{"conditioning": "none", "norm": "layernorm", "inner_norm": false, "width": 256, "learning_rate": 0.00083, "cautious_weight_decay": true, "max_steps": 15000, "warmup_steps": 750}
Rows from block 2 of a small image diffusion model, named by matrix and row number. Rows with one number belong to one neuron. Each number is 128 + 32 x the weight over its row's rms, rounded and kept within 0 to 255. All counts start at 0. Numbers have three digits each.
Before each neuron's rows are labels from the 100 images, of 14976 (inputs lightly noised), where the neuron reaches its highest value: "responds to" is what is common among them. Only what is clearly more common there than usual is listed. The data: photos of arthropod specimens (BIOSCAN-5M).
# fc1: MLP up (model.blocks.2.mlp.fc1.weight, 1024x256), inputs 0-85
# fc2: MLP down (model.blocks.2.mlp.fc2.weight, 256x1024, transposed), outputs 0-85

responds to: order Hemiptera; family Tropiduchidae
fc1.225:138108151106167150098122113100117082115161152092120093234140127122084124169097140135110164105134166110130144159110104173142139113131078110169157143079131137153171188181136103142170129157163127168110099102147128139152121107136132140153129099106148139140120144
fc2.225:150047179098172121151109088087138194144164145154174089131130149123128106069139154139133104129155072134142094115150095169102136182151104107188166118124121160105106163153118093094117090157144116128194168153151073109142097106109103066139138120127139106085162171

responds to: order Coleoptera
fc1.628:191161131140151151096144121112106100137114135129134151146154165085187154116135103114171091163127109127167105161138216125134158123149125182100168211161096154183107103082072158100168091134069163203165106136156131130109150134113142093114111104086129144042093127
fc2.628:005160110141117200129127099080133141095129196096099148052158136097069074117127155139100171105154117124161117163127100062057065163145145218132127126132097160095150118149144115153080101114085122113118089157155122175099125111147085114134096157161135074124124111

responds to: order Coleoptera
fc1.19:132173096087097062080130128174140153130133145108134142077166125190140079174104130085161088162196119104203097099132111114081123080142109137145164138133153108180183141096065114099102084124120100101139093130173128071078096145116117080085117142136090160105084133
fc2.19:132140059146038091080149105117127172106107161071094118151166124173137075158116152123114074128152101134110142159136104139156079107147097145157141125131148107120148062144141205161121066096142160089100149147160209096114027141131077168121153132111149162101100135

responds to: order Coleoptera
fc1.138:138162119108128117116167128138158150123117129108080122070159111165129074120143089144149114151142100061150137131122143096163104131139084143133192127132138084076154175092102115155109113165155072147107124078075093093101111135117104191128143137101138095085092133
fc2.138:126106131207108135124238169102137167053208175158101174141098145087099111136131159121128067171123133120155117130137090132128126104120136105131162100088156168141136091208103133146167125122124119125080120191084225112085063149138052208138073123149120151132107073

responds to: order Hemiptera
fc1.715:120092127123162136116110101192138102146119156189143124152122137150152117154108143071086156146128083121130165105124096091144134114127148090184145086106122130115156121118107142134163132143158172138114124142122108160151135139146141184127076142150125126093136072
fc2.715:139102151059176174121143158092075117133116144123142129079130122213152174125099169154129142176132082078108135134113119176135102177115172195103131095124174078108136161111104139086096143145148161131130171128123152172111154099121129128135107158158082137139099112

responds to: order Coleoptera
fc1.612:128175139123133118118159146145148181161120143080136086154113119122183081129096081058135097103144094059184116087115107080171180133103162138088172072134055052133165110096076095040109118125120105119128096098154117167151106155084162151116111099127169121117145089
fc2.612:148186137101126129137194126089109136140116136090105126127099116108141080072110139104165092144155152171082166128146129078100130103154097112163133120058112169139172030186184153179157090084135137109091128152148158170146103116106134083128114069110139145163117101

responds to: order Hymenoptera
fc1.299:180106089099120134085136063111106089071134160095094106175146120128127177159094122122104144157117162117143115124133117151109097120138114144140102100175163143151124141105105101075158118160112140057162093092146229127094167126124150146114127093156129150062135120
fc2.299:172158120172116117131119132139136139155171139154147116125093121159130211195120141119115120157100088115128173130132132140101137152124145123113117093128120159111126107172103158149132138127135110007137163113156132161122174145095116166106158135124126129084133122

responds to: order Hymenoptera
fc1.387:187091164132134113131170158142130119169074103089169155097170145173173104154136065109142091150131087124125126166162070100171145173106147150130125190171183156146126158121138094154179099125146123086114122125134114088074097128134114070157130145132145126145114099
fc2.387:187105085139150095138091141144121158131090032173095150118166130176158132119079097105116117106146147114121119118144189145136171150152147110152136089131095114173108097097143140142147138121110122107122102102136128072146109168169124124148184129075126134171111163

responds to: order Coleoptera
fc1.170:148128146143147123126154113158166127154161138111113121086158106126119145103152073197116186178145134085082166135155146094157105116132134123111151125097136134123133144125084144091095149134112141150138099127122148113110115147094117156083119164091142177110074105
fc2.170:153150145123137155125164143151156156078098191161073188133093099110160107154135107118121180134088119111124086075133115141108087144099113109154119122120111166142180087169146094190204144147075132116156136140101156098099077152177040162093098206130130103111136124

responds to: order Coleoptera
fc1.429:144106151123087165102130119121149144070087066151134145111114186141090133171118149223156144147173000092133146096121118087165163111113057128131094092092162083148139048137065136122095181141073133139095104153132112155157099156160177203131113104099096135135050155
fc2.429:131107157102116118099083104163117061208092088052137090131093169070136097103141140093120136114169201129105114130141169141120120129172094100087127165177137192127111085122165083166164155123116125126120155099096176160184153150100177096134182131097094103120133070

responds to: order Coleoptera
fc1.632:085171129131136131114141137114116074108167176151060097115124139148118166124131135079081131126115169105169153087143110128122084113163138141149083132128071110125088115084092129110109077185088163118074123132111119115097138061165168099126051122162138111175132099
fc2.632:081143109145136176129142113129134121150131141157126114129086121099154161096135103096157105099143164130136167068163184088093164088110126098113147188141101189119112093142194114130221147166083107107090169099128095121138161177151134139112159153130139151146163098

responds to: order Hemiptera
fc1.26:116135107165161126079137151132116166138151161149110135110145154087158102122045129180125140131083126113148095144179154171108154141140141132159092155115139108109130104123158068167146097139088067165095105128114134118168164192142106066151133112107099156152049109
fc2.26:161099137148191179145135124136150116148189101152165092154159160130181180163129158113131137147102130111095099179135102196126136144158103146206181151161080130089162158172070131131143159177134107163158212124142139128090119151117135151160171155155136096123140136

responds to: order Hemiptera
fc1.618:157113158132117102174109151122107124112127142046090113161123087102121129115194141130160093137162167073121148168175121143140142104118146115109159138162095162230193136119146154143156156121145106144125124150164117096130194129101107128085146062139102107061096113
fc2.618:114123176110187122142123113118131151146162123169119116188141091084145104079145096117088112129121134121149119050146132177095075142159125105138144139168075102153089142155188132133113090159073123136171117067165121154156056130077147099115125129118094141108178162