config.yaml
arch: "dit"
model: "image diffusion model"
dataset: "photos of arthropod specimens (BIOSCAN-5M)"
train_examples: 97500
image_size: 48
horizontal_flip: false
conditioning: "none"
objective: "epsilon"
cond_dim: 192
norm: "layernorm"
activation: "gelu_tanh"
mlp_ratio: 4
head_dim: 32
fused_qkv: true
qk_norm: true
inner_norm: false
patch_size: [6, 6]
layers: 10
width: 256
positions: "sincos"
optimizer: "adamw"
lr: 0.00083
beta1: 0.9
beta2: 0.999
eps: 1e-06
grad_clip: 5.0
cautious_weight_decay: true
ema_decay: 0.999
steps: 15000
batch_size: 64
epochs: 9.8
lr_schedule: "linear"
final_lr_fraction: 0.1
warmup_steps: 750
weight_decay: 0.3
Rows from block 2 of a small image diffusion model, named by matrix and row number. Rows with one number belong to one neuron. Each number is 128 + 24 x the weight over its row's rms, rounded and kept within 0 to 255. All counts start at 0. Numbers have three digits each.
After each neuron's rows are labels from the 100 images, of 14976 (inputs lightly noised), where the neuron reaches its highest value: "patch colour" is the nearest of a few named colours to the mean colour under the peak. Only what is clearly more common there than usual is listed. The data: photos of arthropod specimens (BIOSCAN-5M). In brackets: how many of the 100.
# fc1: MLP up (model.blocks.2.mlp.fc1.weight, 1024x256), inputs 172-255
# fc2: MLP down (model.blocks.2.mlp.fc2.weight, 256x1024, transposed), outputs 172-255

fc1.264:180149131141138079159154124120150126176143078116134134151111162131136164131088164171113103151131115097161105109131118109110133142179145148121101094109118104086096080089086090118126160083128137138139091153135170130101104111130114079123080092142093116131
fc2.264:113127116117184087103124132106083149160140134100152109111087179133089099114163101134097115140131126139090131119143136133146106150148108101142120086086154162181122147106152109121129138137143110131137178163133168179116092131108116095097106098091130130139
patch colour: grey (53)

fc1.628:131120144151143142173143119162136129159116134201107133157147099149102118118117117121123114120124139125077108109165082141126139082071107144100119140092079129128111142106137130118120131094114074120108103123122132147127142130100084111111119080125102118138
fc2.628:139060130149134122156153189165136124088117073102094165142125103113139193147147122119132131132138147146153082136133141089123132117136160181111122118098134119094120110112118095161146122111124143103139124164123113139106146126107081171137138109130121120144
patch colour: grey (65); brown (35)

fc1.195:113139150137151079139143165118119115186081156113145116145135144112125142129131138163134131136123156100136106110120149147130102116133175127138112112156144136160078091163128101073164177100106143078148158101134141113100123135131146119109116113144090181138
fc2.195:123132135099134132114124129112103143113102133150137114157131136143133104107145089192098139109093117078146142149092073129138158153117097085137105143106147120124154132185150107123071144142127145128141156133146123166147109132121111106152130133141157097104
patch colour: brown (31); grey (25)

fc1.662:153148119100137126152128136131110119128115082078173099137100119105146130113119110127123122117111154123144129086126093124118104154125105113118135134095114148160133140136146152129113097157147142148120111140155101100127177122163130138115129124176106131111
fc2.662:157158086142136130110137124145142096176116095138141157140144125152131114173079152099159103157181132147096124133146132132155152147095124120105175090143134126133107148162083106157146129182147144152116160111134106125085149120135097173167167088131128131109
patch colour: brown (61)

fc1.429:139151160111153143127186115097145149121105147121120133125150172134122121119128113141115153167125146114153101108134141104125113146155153113122099157151145178121124146151099135145088158143142124130121151144151146157107102109177129124107152139105180121167
fc2.429:135121121113129137124103143152090098101100143160146144150109166139180140157121146122155101121108110092114154105137108139125140162098113098117112125108094130149147117137146140153130137152130080101114130137093142089129085138140124126136141091157157140128
patch colour: brown (29)

fc1.46:121125157125134162148123119132151121149103135137121120148148098094125128140128125085144147138128093135119150104174071112118119114117109133129124116146117129102138074081140154138091131113097120118192081115129142122101125118146120170140109121142103120183
fc2.46:162175104084084134139103111110132088156097177155134136127144101185157163150155132135170158145117100110184109125134139132117146133153099114125127120146143144113137098137134155126146121090161129089151157139118130146093102126132115111144134145130136120117
patch colour: white (67)

fc1.107:146121107126148132162124154130153145102132167125137122138132149163159171128151116121164112124119127138112130106119085138140102123110112119143137129132051149168135134095165142113146096132110096093123138123098116132137108107090131150130091156124121116090
fc2.107:171163132123093145192072105132121091123144138117152140125162134145145143120155196148114137134103130129131107107091174118115156135137120097126149134166123120102129092098102175098131150142149124150121132146086135119151126154143131143142118138183103132095
patch colour: pink (93)

fc1.741:146114118147160153109194122068143137143122126099174176105142168152105128142127095095090084138072110080131126112093104170095108145148157137111075112118155127113112129144084102162126130147135101128130167111114118107117110128152096114098113140113123094119
fc2.741:148132104115152135149114107113082140127113134129152151115075147090123092145130136086144068149180101161058173067125143078112108094125096093132120143140123127150157110107162137146106156142154127154167122144108142115134081171115170108148176111145122138131
patch colour: white (90)

fc1.378:134119154140125156103125130107137145093125147137115142123112175125157155105096141136134135157105146118110109141131138129099123120116105123120125105115058109130126123112128066123115131180115100081101164117095095113114127119096159150108121132130130112127
fc2.378:162094137130157141137126113132150131145097122120142118118085114144170133111166199153120130140137165105155160084140158149096135157134129111150145112201161099113129106136131105139139090144131162111101177154120171130117090135125144130137170159124119114109
patch colour: grey (55)

fc1.202:167149140142125102128109138104123169137182145146169162135152106170150178147118143117123123138146157120098106103116099119111138108103142090141120136106134100153120089158136153126131134104127109107114148094147113065112123112100094087108118092124142093134
fc2.202:138097155155103107127144143101121107135128092108099130136149135141112131135123167121131107116132133132123119129132103102104121140134108121141129113097132123100128122129115144134113142146113145126132119096170141091135136117128112150140098131159117141140
patch colour: white (93)

fc1.137:146128149136147116155157153108133154119101114106142139146143134105106129182181181138149167156135134143159100116115149129102123125099164118111123098083101127165146130121146114115147107147147117140144147140114109122129150138118125071121121139142128133138
fc2.137:145134129096111157159109107121129135107094136121124126094117118195174149123181105151065162100087161084148104152082106132126162155150156149125143155148144104119131084098094123149082118124115107129104144120129133082117109101128156100096104130125123129117
patch colour: brown (58); grey (35)

fc1.761:133088116143142130116121095107118142144137088114136131102115094167136149117122122122151186146139171055112121139146118100106143132162162121126158122108132134112105102113091107109099161134108131119129093110133110106090130109134139114131118191082094128106
fc2.761:115135117151145119127132139151159121153103160149093167185128134129087129117114096144125159118145152110134098145089127128158108133088157113131126120111105117086142108148158140102137114137128107113147078168109143181152122153166154147122154083147119123145
patch colour: white (100)

fc1.297:129135110110086101080128147090162120122191133057138150129082155076152157140158127176121126139142127146092144116119112121146119144137148110110169115174161126139124119186152145147120100131155118120143184150103141051156116120096142149139126148138097166118
fc2.297:141112161115123148138110158172137170165127119136105135134132127123105109091158120171128152108067127136179106155129128119131127128130136123118157134138153140166117146147103156135119163108159173132121148133104109182131091092120084123137089132125130112078
patch colour: brown (57); grey (29)

fc1.674:104136136150140118150106089144121154075149199077150151097091160136125148133108128122097125099146119165065149090117097176093175183083136132131150158169147142084153122156136120127153105180143096155153116153129119105105150072091160120151102151170174112118
fc2.674:097143174127129126128129122112111148125133131085149115079099175074110108111093146113167099150165140173124147117134140097140134107142142107142166147154131135176125154142152162099134112099129156131127101129132105147120096115120161124164127117116154134085
patch colour: brown (27)

fc1.717:152153151124161131119122163132135146113156154138144160147106158102118075149142094167133146147112084129121128117113124126117091105119140096146085112143121133122109180107126100091124088119098114085124098076110124111111119091143142121110144110117118090140
fc2.717:107118131097142135097145128109167109168093138124142127144139187128127105142103084137157110140129097108081149105111106113157105159119134108102085127127118144095132147128114128178127119145159127129132111134133116125121136119140140121116112116176105132122
patch colour: pink (88)

fc1.186:167126180123160103127085109109133125148109140103139105126125128150083099133125178153128182157157179110117109139163161112131104097141119129157133125121093127100157097122137123101124161131107155136107143128146070095132147125148141114107133201146130161109
fc2.186:099135108136173121098137151148146146107129112150124145152153126113172176136123075178094183100089144118173124155101093154122130145114141113137123132107150116146133116143092107092128144130135152119172112112130125147128131159117106131123113083130172138129
patch colour: grey (82)

fc1.17:132109123123157102126164127124092134126075139124128150098148152088098131113139165161097147157087164112147154151181109101107142094145109113117119181110109191156133097112150164157172156114106160143089110124190134142162148101114131143122133116135139133120
fc2.17:166173108145110147105140168146142117152078109139115176148117135187165113164125108161153151098103138098154106118110117158127162163106124151089155096137114132145089116148119126143150116163115163116076138138086123124127152116182112179127142103164117101155
patch colour: white (67)

fc1.581:100090155153156121152110101139130126135072097110136107132126120150144112130156138106113155141155141128068093133128107078125173104121108124094144168096143119163160096091146142121142143102136106155109085168140135166125106141128088139133139112168112158131
fc2.581:130109142122141147124157119165139125157128121135159083138143138109129129126150158154128149147105129115158122121140179109136159148105131125150106140159104135125139108123088125119133110122099119092183138107138133142094140117119130132132078121081126132136
patch colour: grey (32)

fc1.557:141144150162150116132111116088098149137097143090120155093144137125143153136067089055079121114096141097102126110152120164145153138145171159118135158106113130148153113155131120118152154181127132114127160110124115100112142155107168119118147182152140101159
fc2.557:134133118138143118108151153127165123171104122138111139122119151084088116144069198058188076189204127202086142105152156124127144109141136167122128106116100120137131109151091079147145103134132133127126145135136163118105150136138109167108100075153124138135
patch colour: white (77)

fc1.433:140144134125155155138144111104080161155133136125152134150156135084146189099137141113087135149119165135109110133117139155145118164141175141091115155125088113114126130131101131108113147121123093106125152133146096117124110132139111146094086128115104135129
fc2.433:111160112146122146136141134158172134113157104154128159161171162151090084148179121126127146103115150116148078131125087110145129096131080152141140124107122141172134092086127166131142130135149088126140106121141111098118152121119111129110127070149138125151
patch colour: white (60)

fc1.251:129163135124151133154144155149124148127194160138135134140171154148127167140126121169160126110154176124129147127139119153109172102135139061092108083113121126089130136139134173109094106158089072084155124094131118121118106104118146139125096112105107139115
fc2.251:096117188142083134158086134117167137120132105111140130165131130111181114152168118164105134064143080106167117114134137094118101094123096128141134116120128131131142118123191105104127162124099160131143104088146123090132139138126138155147160169128119122140
patch colour: pink (88)

fc1.10:138114081150132148076134106110150138137145134089123133066123095100166164100144124127089132131150078074117111143188154129142101125151138143136157134143124119089113118127085103153150118108163127123129161136119095083109110131110102093143111142118068110121
fc2.10:112117131146112124121136161125133069165118136161108157177130100156067085107139121126155088117187093137092116113124140096133129135124123124132113167116162138089117139128130187158115111094155138127151083160112117167108123164155174086143107125113125138149
patch colour: white (93)

fc1.84:166123122124114094089115138071106134134142134123099133122118158155114140101122147069106148150129153136106166144124140144127128105146144127147157124121129124138107131123098156149110131199144120133109187140156121129151131129104091115109141145131131115096
fc2.84:142120159153103124122148166139151115183109121134093106127137146129135122152105125089135119170128145148130116111095133147115122150109130148144136105131104142141123112115147124144140087115122122086065124111119109098120128099140155090136148099138116123189
patch colour: white (67)

fc1.165:110134175124123060139128103107174149092115143127115150117082150095119173145103099136105114099114154126145131130134139129127120143160147137155162126112174095149126105171152132128110148163090118146148144168125090106083165138114121135100130150138164144097
fc2.165:123127116148121160117131141182098131157089103117120135117141151131129073082122141102169083165197108189079168085159154118116125144109140145160129121115092155121125152150139116138132126129112123081112126116129096143134147113144127125121116107126149122146
patch colour: white (87)

fc1.600:149108138146191109175152143114124128125064180129109126126140144124128137139137148156135142122157174101160145106108122169104143140110167144124114168123133134109103099094152163121161117163123143129127088126139110132117132088158150112145180140124136153115
fc2.600:148161118127119149130118125112124126121088141136115115110142115132100156140131108143151158146127121087146137126098118143119142119130120116112141132135120111149122124152136151145140123122129142122128134110143097158146105100132124124096135100140120121116
patch colour: brown (73)

fc1.723:167162129127139095131130154150165161144170165129147157180114135107121170112135159179140118121145127132121077123105142099121096096137127124121087105135100106128109113141118137104119091141116150113100118131120130000109127103119118114158085116119082147113
fc2.723:095120130138131119100115124111143157119141111117106139123119169023126190162109135121091124122109138141156141124150118132171113129129136130107125165124105135123107122141106121089127139101160107133151113111151117119100140102104090122115135125125163180136
patch colour: pink (89)

fc1.546:103141163109159134150169153118136148158104126104178061131069163117105137121105116159105129149117164099123128144188141129132141149146108130130145105152148143115124171157130155169122116123144151111120161067123123121105070115118107149176106121118148124134
fc2.546:149137173093133160111110138140117152165115118160179134133157163141161120153121114147136125156144128131154129114113114119148126139085109131114112134142163128121122163140168110132158114146176144115116132119091113156119126135165108124131195110100147110099
patch colour: grey (56); brown (30)

fc1.709:177175138148137164100136156136143154161177151160158142126120118114171177137118162107143114136123131129097132134118133119093107067093129108102100106118122110102127102111121116115114111158129087091103117106135105056125099093124074123146110109087117127147
fc2.709:141111129145104101156097125122155089131116090127080149153126174106155113151159160141143126133112080103143094150133114136121134131134089119148126126122123132116112138136135090119125115123147148115123119130124124095118110117099083150114129097132126140150
patch colour: pink (93)

fc1.163:110165082147134118129144155097119132146146127165159139202103173129145163163157116164160131150112116126106110124115113108114117137102118102083103114154119113109125113129113143130137072121087131081129131133136095043120108104114131137126068121106098136087
fc2.163:126150125133154119112113096118083149164151112126106159088133074116117179092108128146095157124107152149133092108144139133134108165138089102139143112138128123124182158094135123127113140136139170143152115140100122067137115131130118158111147102147161117160
patch colour: pink (91)

fc1.170:111136141125146072095134122140115073133089084108128133099155141065109144117127149138161126128131107129131119170137153152146147117159124146124136138100122140188124131117143122175127132134123125127151134120150169114132118129096079114152132152142092126159
fc2.170:120181121116111131144115103137069129124095131173147150118145118197140121124113096116124163119089117135109153109140085134122145131110120143147150141155075109142080150136125142149127110139129104156125137113129107136110136087172111107107103135087126118075
patch colour: brown (47)

fc1.671:144140119154138106130128135117129136145128121079113130116107096119127091107134141093158095130114124115139090098109111144111196115135179141146139105123168105149104089133123111124134147118142100156104106114153170132116140134163119126149140095148142141143
fc2.671:108121125126102131121114148110102117126126163068148092069123120152120116158111125104168121166135117164108137153153136132171094106126133150132136147101161082144139115073104146147103141081115086130171129138110147154178179150093123113118107163089119137143
patch colour: grey (26)

fc1.510:131146112130116143118143138110114117127139113150142157149101200155154175182156141145135105115102078105115118111081097098092144108132089097098122118107104123158144138140145116124110115099102137123106093142109119124096130119083131104099133076108130111100
fc2.510:140140126090117135146119130120113123118147106150128141163137119108156128113067151132094161106101118134118104099083123124144133144130121100106151125109114086084135145079147122141105133135113067155141109109138155119110124130088152111128112105132151156105
patch colour: pink (97)

fc1.281:148105116141112133158141147158140122137122132135144136113106196166151158142127111138136110146130094146156116104135129100135104150119151092146104081143090128095111105103128115110088114133090117132156100125138134124114178119104182102106148086132080120105
fc2.281:144186133155143103135072121101159135119120100079091152122113151198122161181110150114086138115144158107101115142152124123139130117132142128149112104156140126103115136171156092141144106115113142102121126117118158119135094118116155127127181130138132120104
patch colour: pink (87)

fc1.73:133090145137128103133151125094116124113120143151144139121129102131114152148122131091125151131129112111149155126168118156109144109141153102153132106130155123140131110166108121147135149109117135130118157122121113142095161129149125078106176123118141113106
fc2.73:095156114119148129137112138134137110124127113130114096138121051136160142139103129066142123150143108155156110122130133156133095152115153159128104120146123139088126091102130089116129130159139114106123129161134112095164153119121152101103122100168131123167
patch colour: white (74)

fc1.507:124147136144147147158145144128131126119172136127127121136175104150094137140111129112117135140096132069126133138117124151105151111153110072138089094145114133089137124133097135135111117119131104140197104127096115091100145109114054113138122153096100155142
fc2.507:132114141118131145110153097108111144169134158162152156113092139104201130102117138120148091134155116141113183103114135121134148113119130102150121145101122119130088091151176137132109123097104090090137130158100165170114152167133146113115130116128128138124
patch colour: white (75)

fc1.97:080120119129081070127160171123142123142123083181133144173090116128135138161126096213097118129110101124158121124119104124137119095121088148120135096122133088130103141099135135151178107120107091152119127111118155091110113164138108121110146069128123112132
fc2.97:143133129122109165148161102152106133145108179141136142133144108107113108116143169199118153119133132141109124127121158126151130109148126142134109141130111136158116081103127146151133140145143076137115170119101128178136124120121177121148110143162104107130
patch colour: brown (64); grey (33)

fc1.94:105128115140126158159154154160120142153143107114124139181124138100177127119148131120127124107158103144090099108133120127134094134120135138135097099119140138134098163106131120131140097087120055117117100140112153116121136165123123072141125072132143115148
fc2.94:120124131109154108104161085119091133110106167129121092116143149119119147151131161107118127162117142143098176138129187097128160132148140138187093111133090111102134118103086154124134126133115108159125104147117139140117111145174179136130117097139117139144
patch colour: pink (91)

fc1.359:149156116131137104117117107137122144156150128151121108166145113146104114149087147097109133113132103149150089123118152147131140120114107130135075088133095088081099119107109099136118120103119128123111136092125130124138167123099085117142111116125137134153
fc2.359:114129114145089126107115115120126128161142168095133151108155150117143102156094117149142099099131097108118130141133092107141136097138098153165166154128129113105100094139108132100128089131140075103127125182122124148131102106107110126154094148104107107114
patch colour: grey (44)

fc1.41:112139150108165162118105133134118124148195136109149137140130034122107131135143132131130116117164133154099142126104142133119135133112112064148088107115118120131091127169131154121118132135131119088105143130111132099080112134095165117097139116099141111132
fc2.41:089111107134101134130138120140108077120135082135132122195120084122094112132131130124119165144109112110130135119102120126157136144132157101127104193180135132093131131167161135122117103122123111135105114064129110112127135099058123107130101101121126110110
patch colour: pink (87)

fc1.752:132154132134088128146175163123180141118134145182139148179140092081121170141177144125127110146125124138152139136097132104112110130115127113104122113164098129141137094137145110136092077124094129131147127135132132075116144117149130087140100083121106148102
fc2.752:140211126167135083105108108113135094093121183116120131115143140159128102188117160162106159121129187113116082120150136138110111141152128131152137143126149099146158111065113113104125147163147110147105142130126141148145108123124080161111099140141125101142
patch colour: black (26); brown (25)

fc1.491:126120114127100121168112132114145134112152163172199128139076143141114179145132151132139107117136102149127125119101096126127148161129117110102157142096062134176135133121152105131134132141116151116132141163122137108097169125094142123107102083124113100088
fc2.491:121123122143130120125126093103110110095150159103164123084141109147135073139151116098133110120102164121138128109160135128116125149131153113131094156135131132115146132120131097146087131120158123155093169129127149162137098140153131129103140144084125126129
patch colour: brown (47); black (27)

fc1.728:149134167143103120126116127105163140072142113112132140166108093137128116181142158129134119142134162158097140124150113143133179106126155122130173154077143107153168113126168138139090158108130113106095138097135121112127118138114103130148142130105108133130
fc2.728:142112134161138127119132149122137130138132096121108117133154101126132136107165088135130160140122187104124097128106122138116121118102123155128128105150122111149106120152078092110134138182091129088107148093140124083093127103124124139154106103105118119168
patch colour: brown (59); grey (37)

fc1.199:135138093122130143108130093101104143080146127090097147119144090151166119104124093178096155112131138115144142083138149142120135132163170108117106130088130149105138147141105105123119144185135144147150126152143164107132152124193135109083172139115142074111
fc2.199:150118124103113147115139146168145107133143120135141126156094118090100133139119177140162144146141109154096146175161119123156157107091107138104163101170137145138098137117085132153161105104092124126121138120113133149151089136115111141130100065135127133125
patch colour: brown (29)

fc1.93:140113166134158111134143142145153132159095152091155155117116117078107171093097125105109139100167143128136115115144145119124151108169128104121097118138137119121117084155115112107131165124136136128129123130103159116112116147139151136113136127149124119145
fc2.93:124124132110118153126119117131100120145098140162150129122152111177160094148111118096170142129118098140149128107145121097118123190117120119141142120142151138154152158162146158130117139116152139112150132113144130134152120125137115135111119148121170136094
patch colour: brown (32)

fc1.764:134135133130117094169153129102149146108135173149141147161139121105074126124119155139154144124131152128135141109122105101131144122115123089144118106140115162138132114172126180125159112117127169095141179135148143066137135134126133165123093103130145145097
fc2.764:119190133136144146128089115138118174105112112076108147103135133101131173155134106120122138085106158120180109122137134104120131108158089175126098151154160130113128167127125133105132113109152206135134084137122106090156108148122092156126168133102145121135
patch colour: brown (70)

fc1.489:131139139121128143135145142154147141176087134136121122155143142150106120101109101118120124102117150113129134077129135100127110097125133122094100087087124130079113085104136136159093099153074131113150105133095116115118137109135103124128096101130105114116
fc2.489:092137135098099103137104100133155127120170152072155132109114123099120118138140124142122124150137130099137156103146103139145150081107122129126138170176151124127089122106120147140153174111133079131145094145119121158119119101098125130139153176102158146075
patch colour: grey (55)

fc1.736:130113113119182136175169149126135136151121173115120108139095133067121162151103149138103113090131168117173119112145115170135138155117144098128143096147144144096090169115132110136147126095132143087172152111131140073123163109150105158125123119128110147082
fc2.736:084163125114104095120108116091084156107129139139086119112094147180151123140148109127138133143124121113153102115099117073139122122152116146124117140123138118081104138154135136098178112093116134135153100141099122115106124149140123153130133113104162151157
patch colour: pink (90)

fc1.119:151113138139124082129158120128144108180117119134161159131132126099122133106127110127100109143131103121141081156099124165128132180143135137142139144172142133129117127129115114094159153059130128115128101119131151134126125132147112080138111142128133133137
fc2.119:143133106133167124147106099081067122071118150134146133093096138202132133100111141126121091128143094174109113107119133101155088084176073148161119169122110141127116085153125121096106130124127096141179134132115105132163126118129116108121145120116163134135
patch colour: grey (46)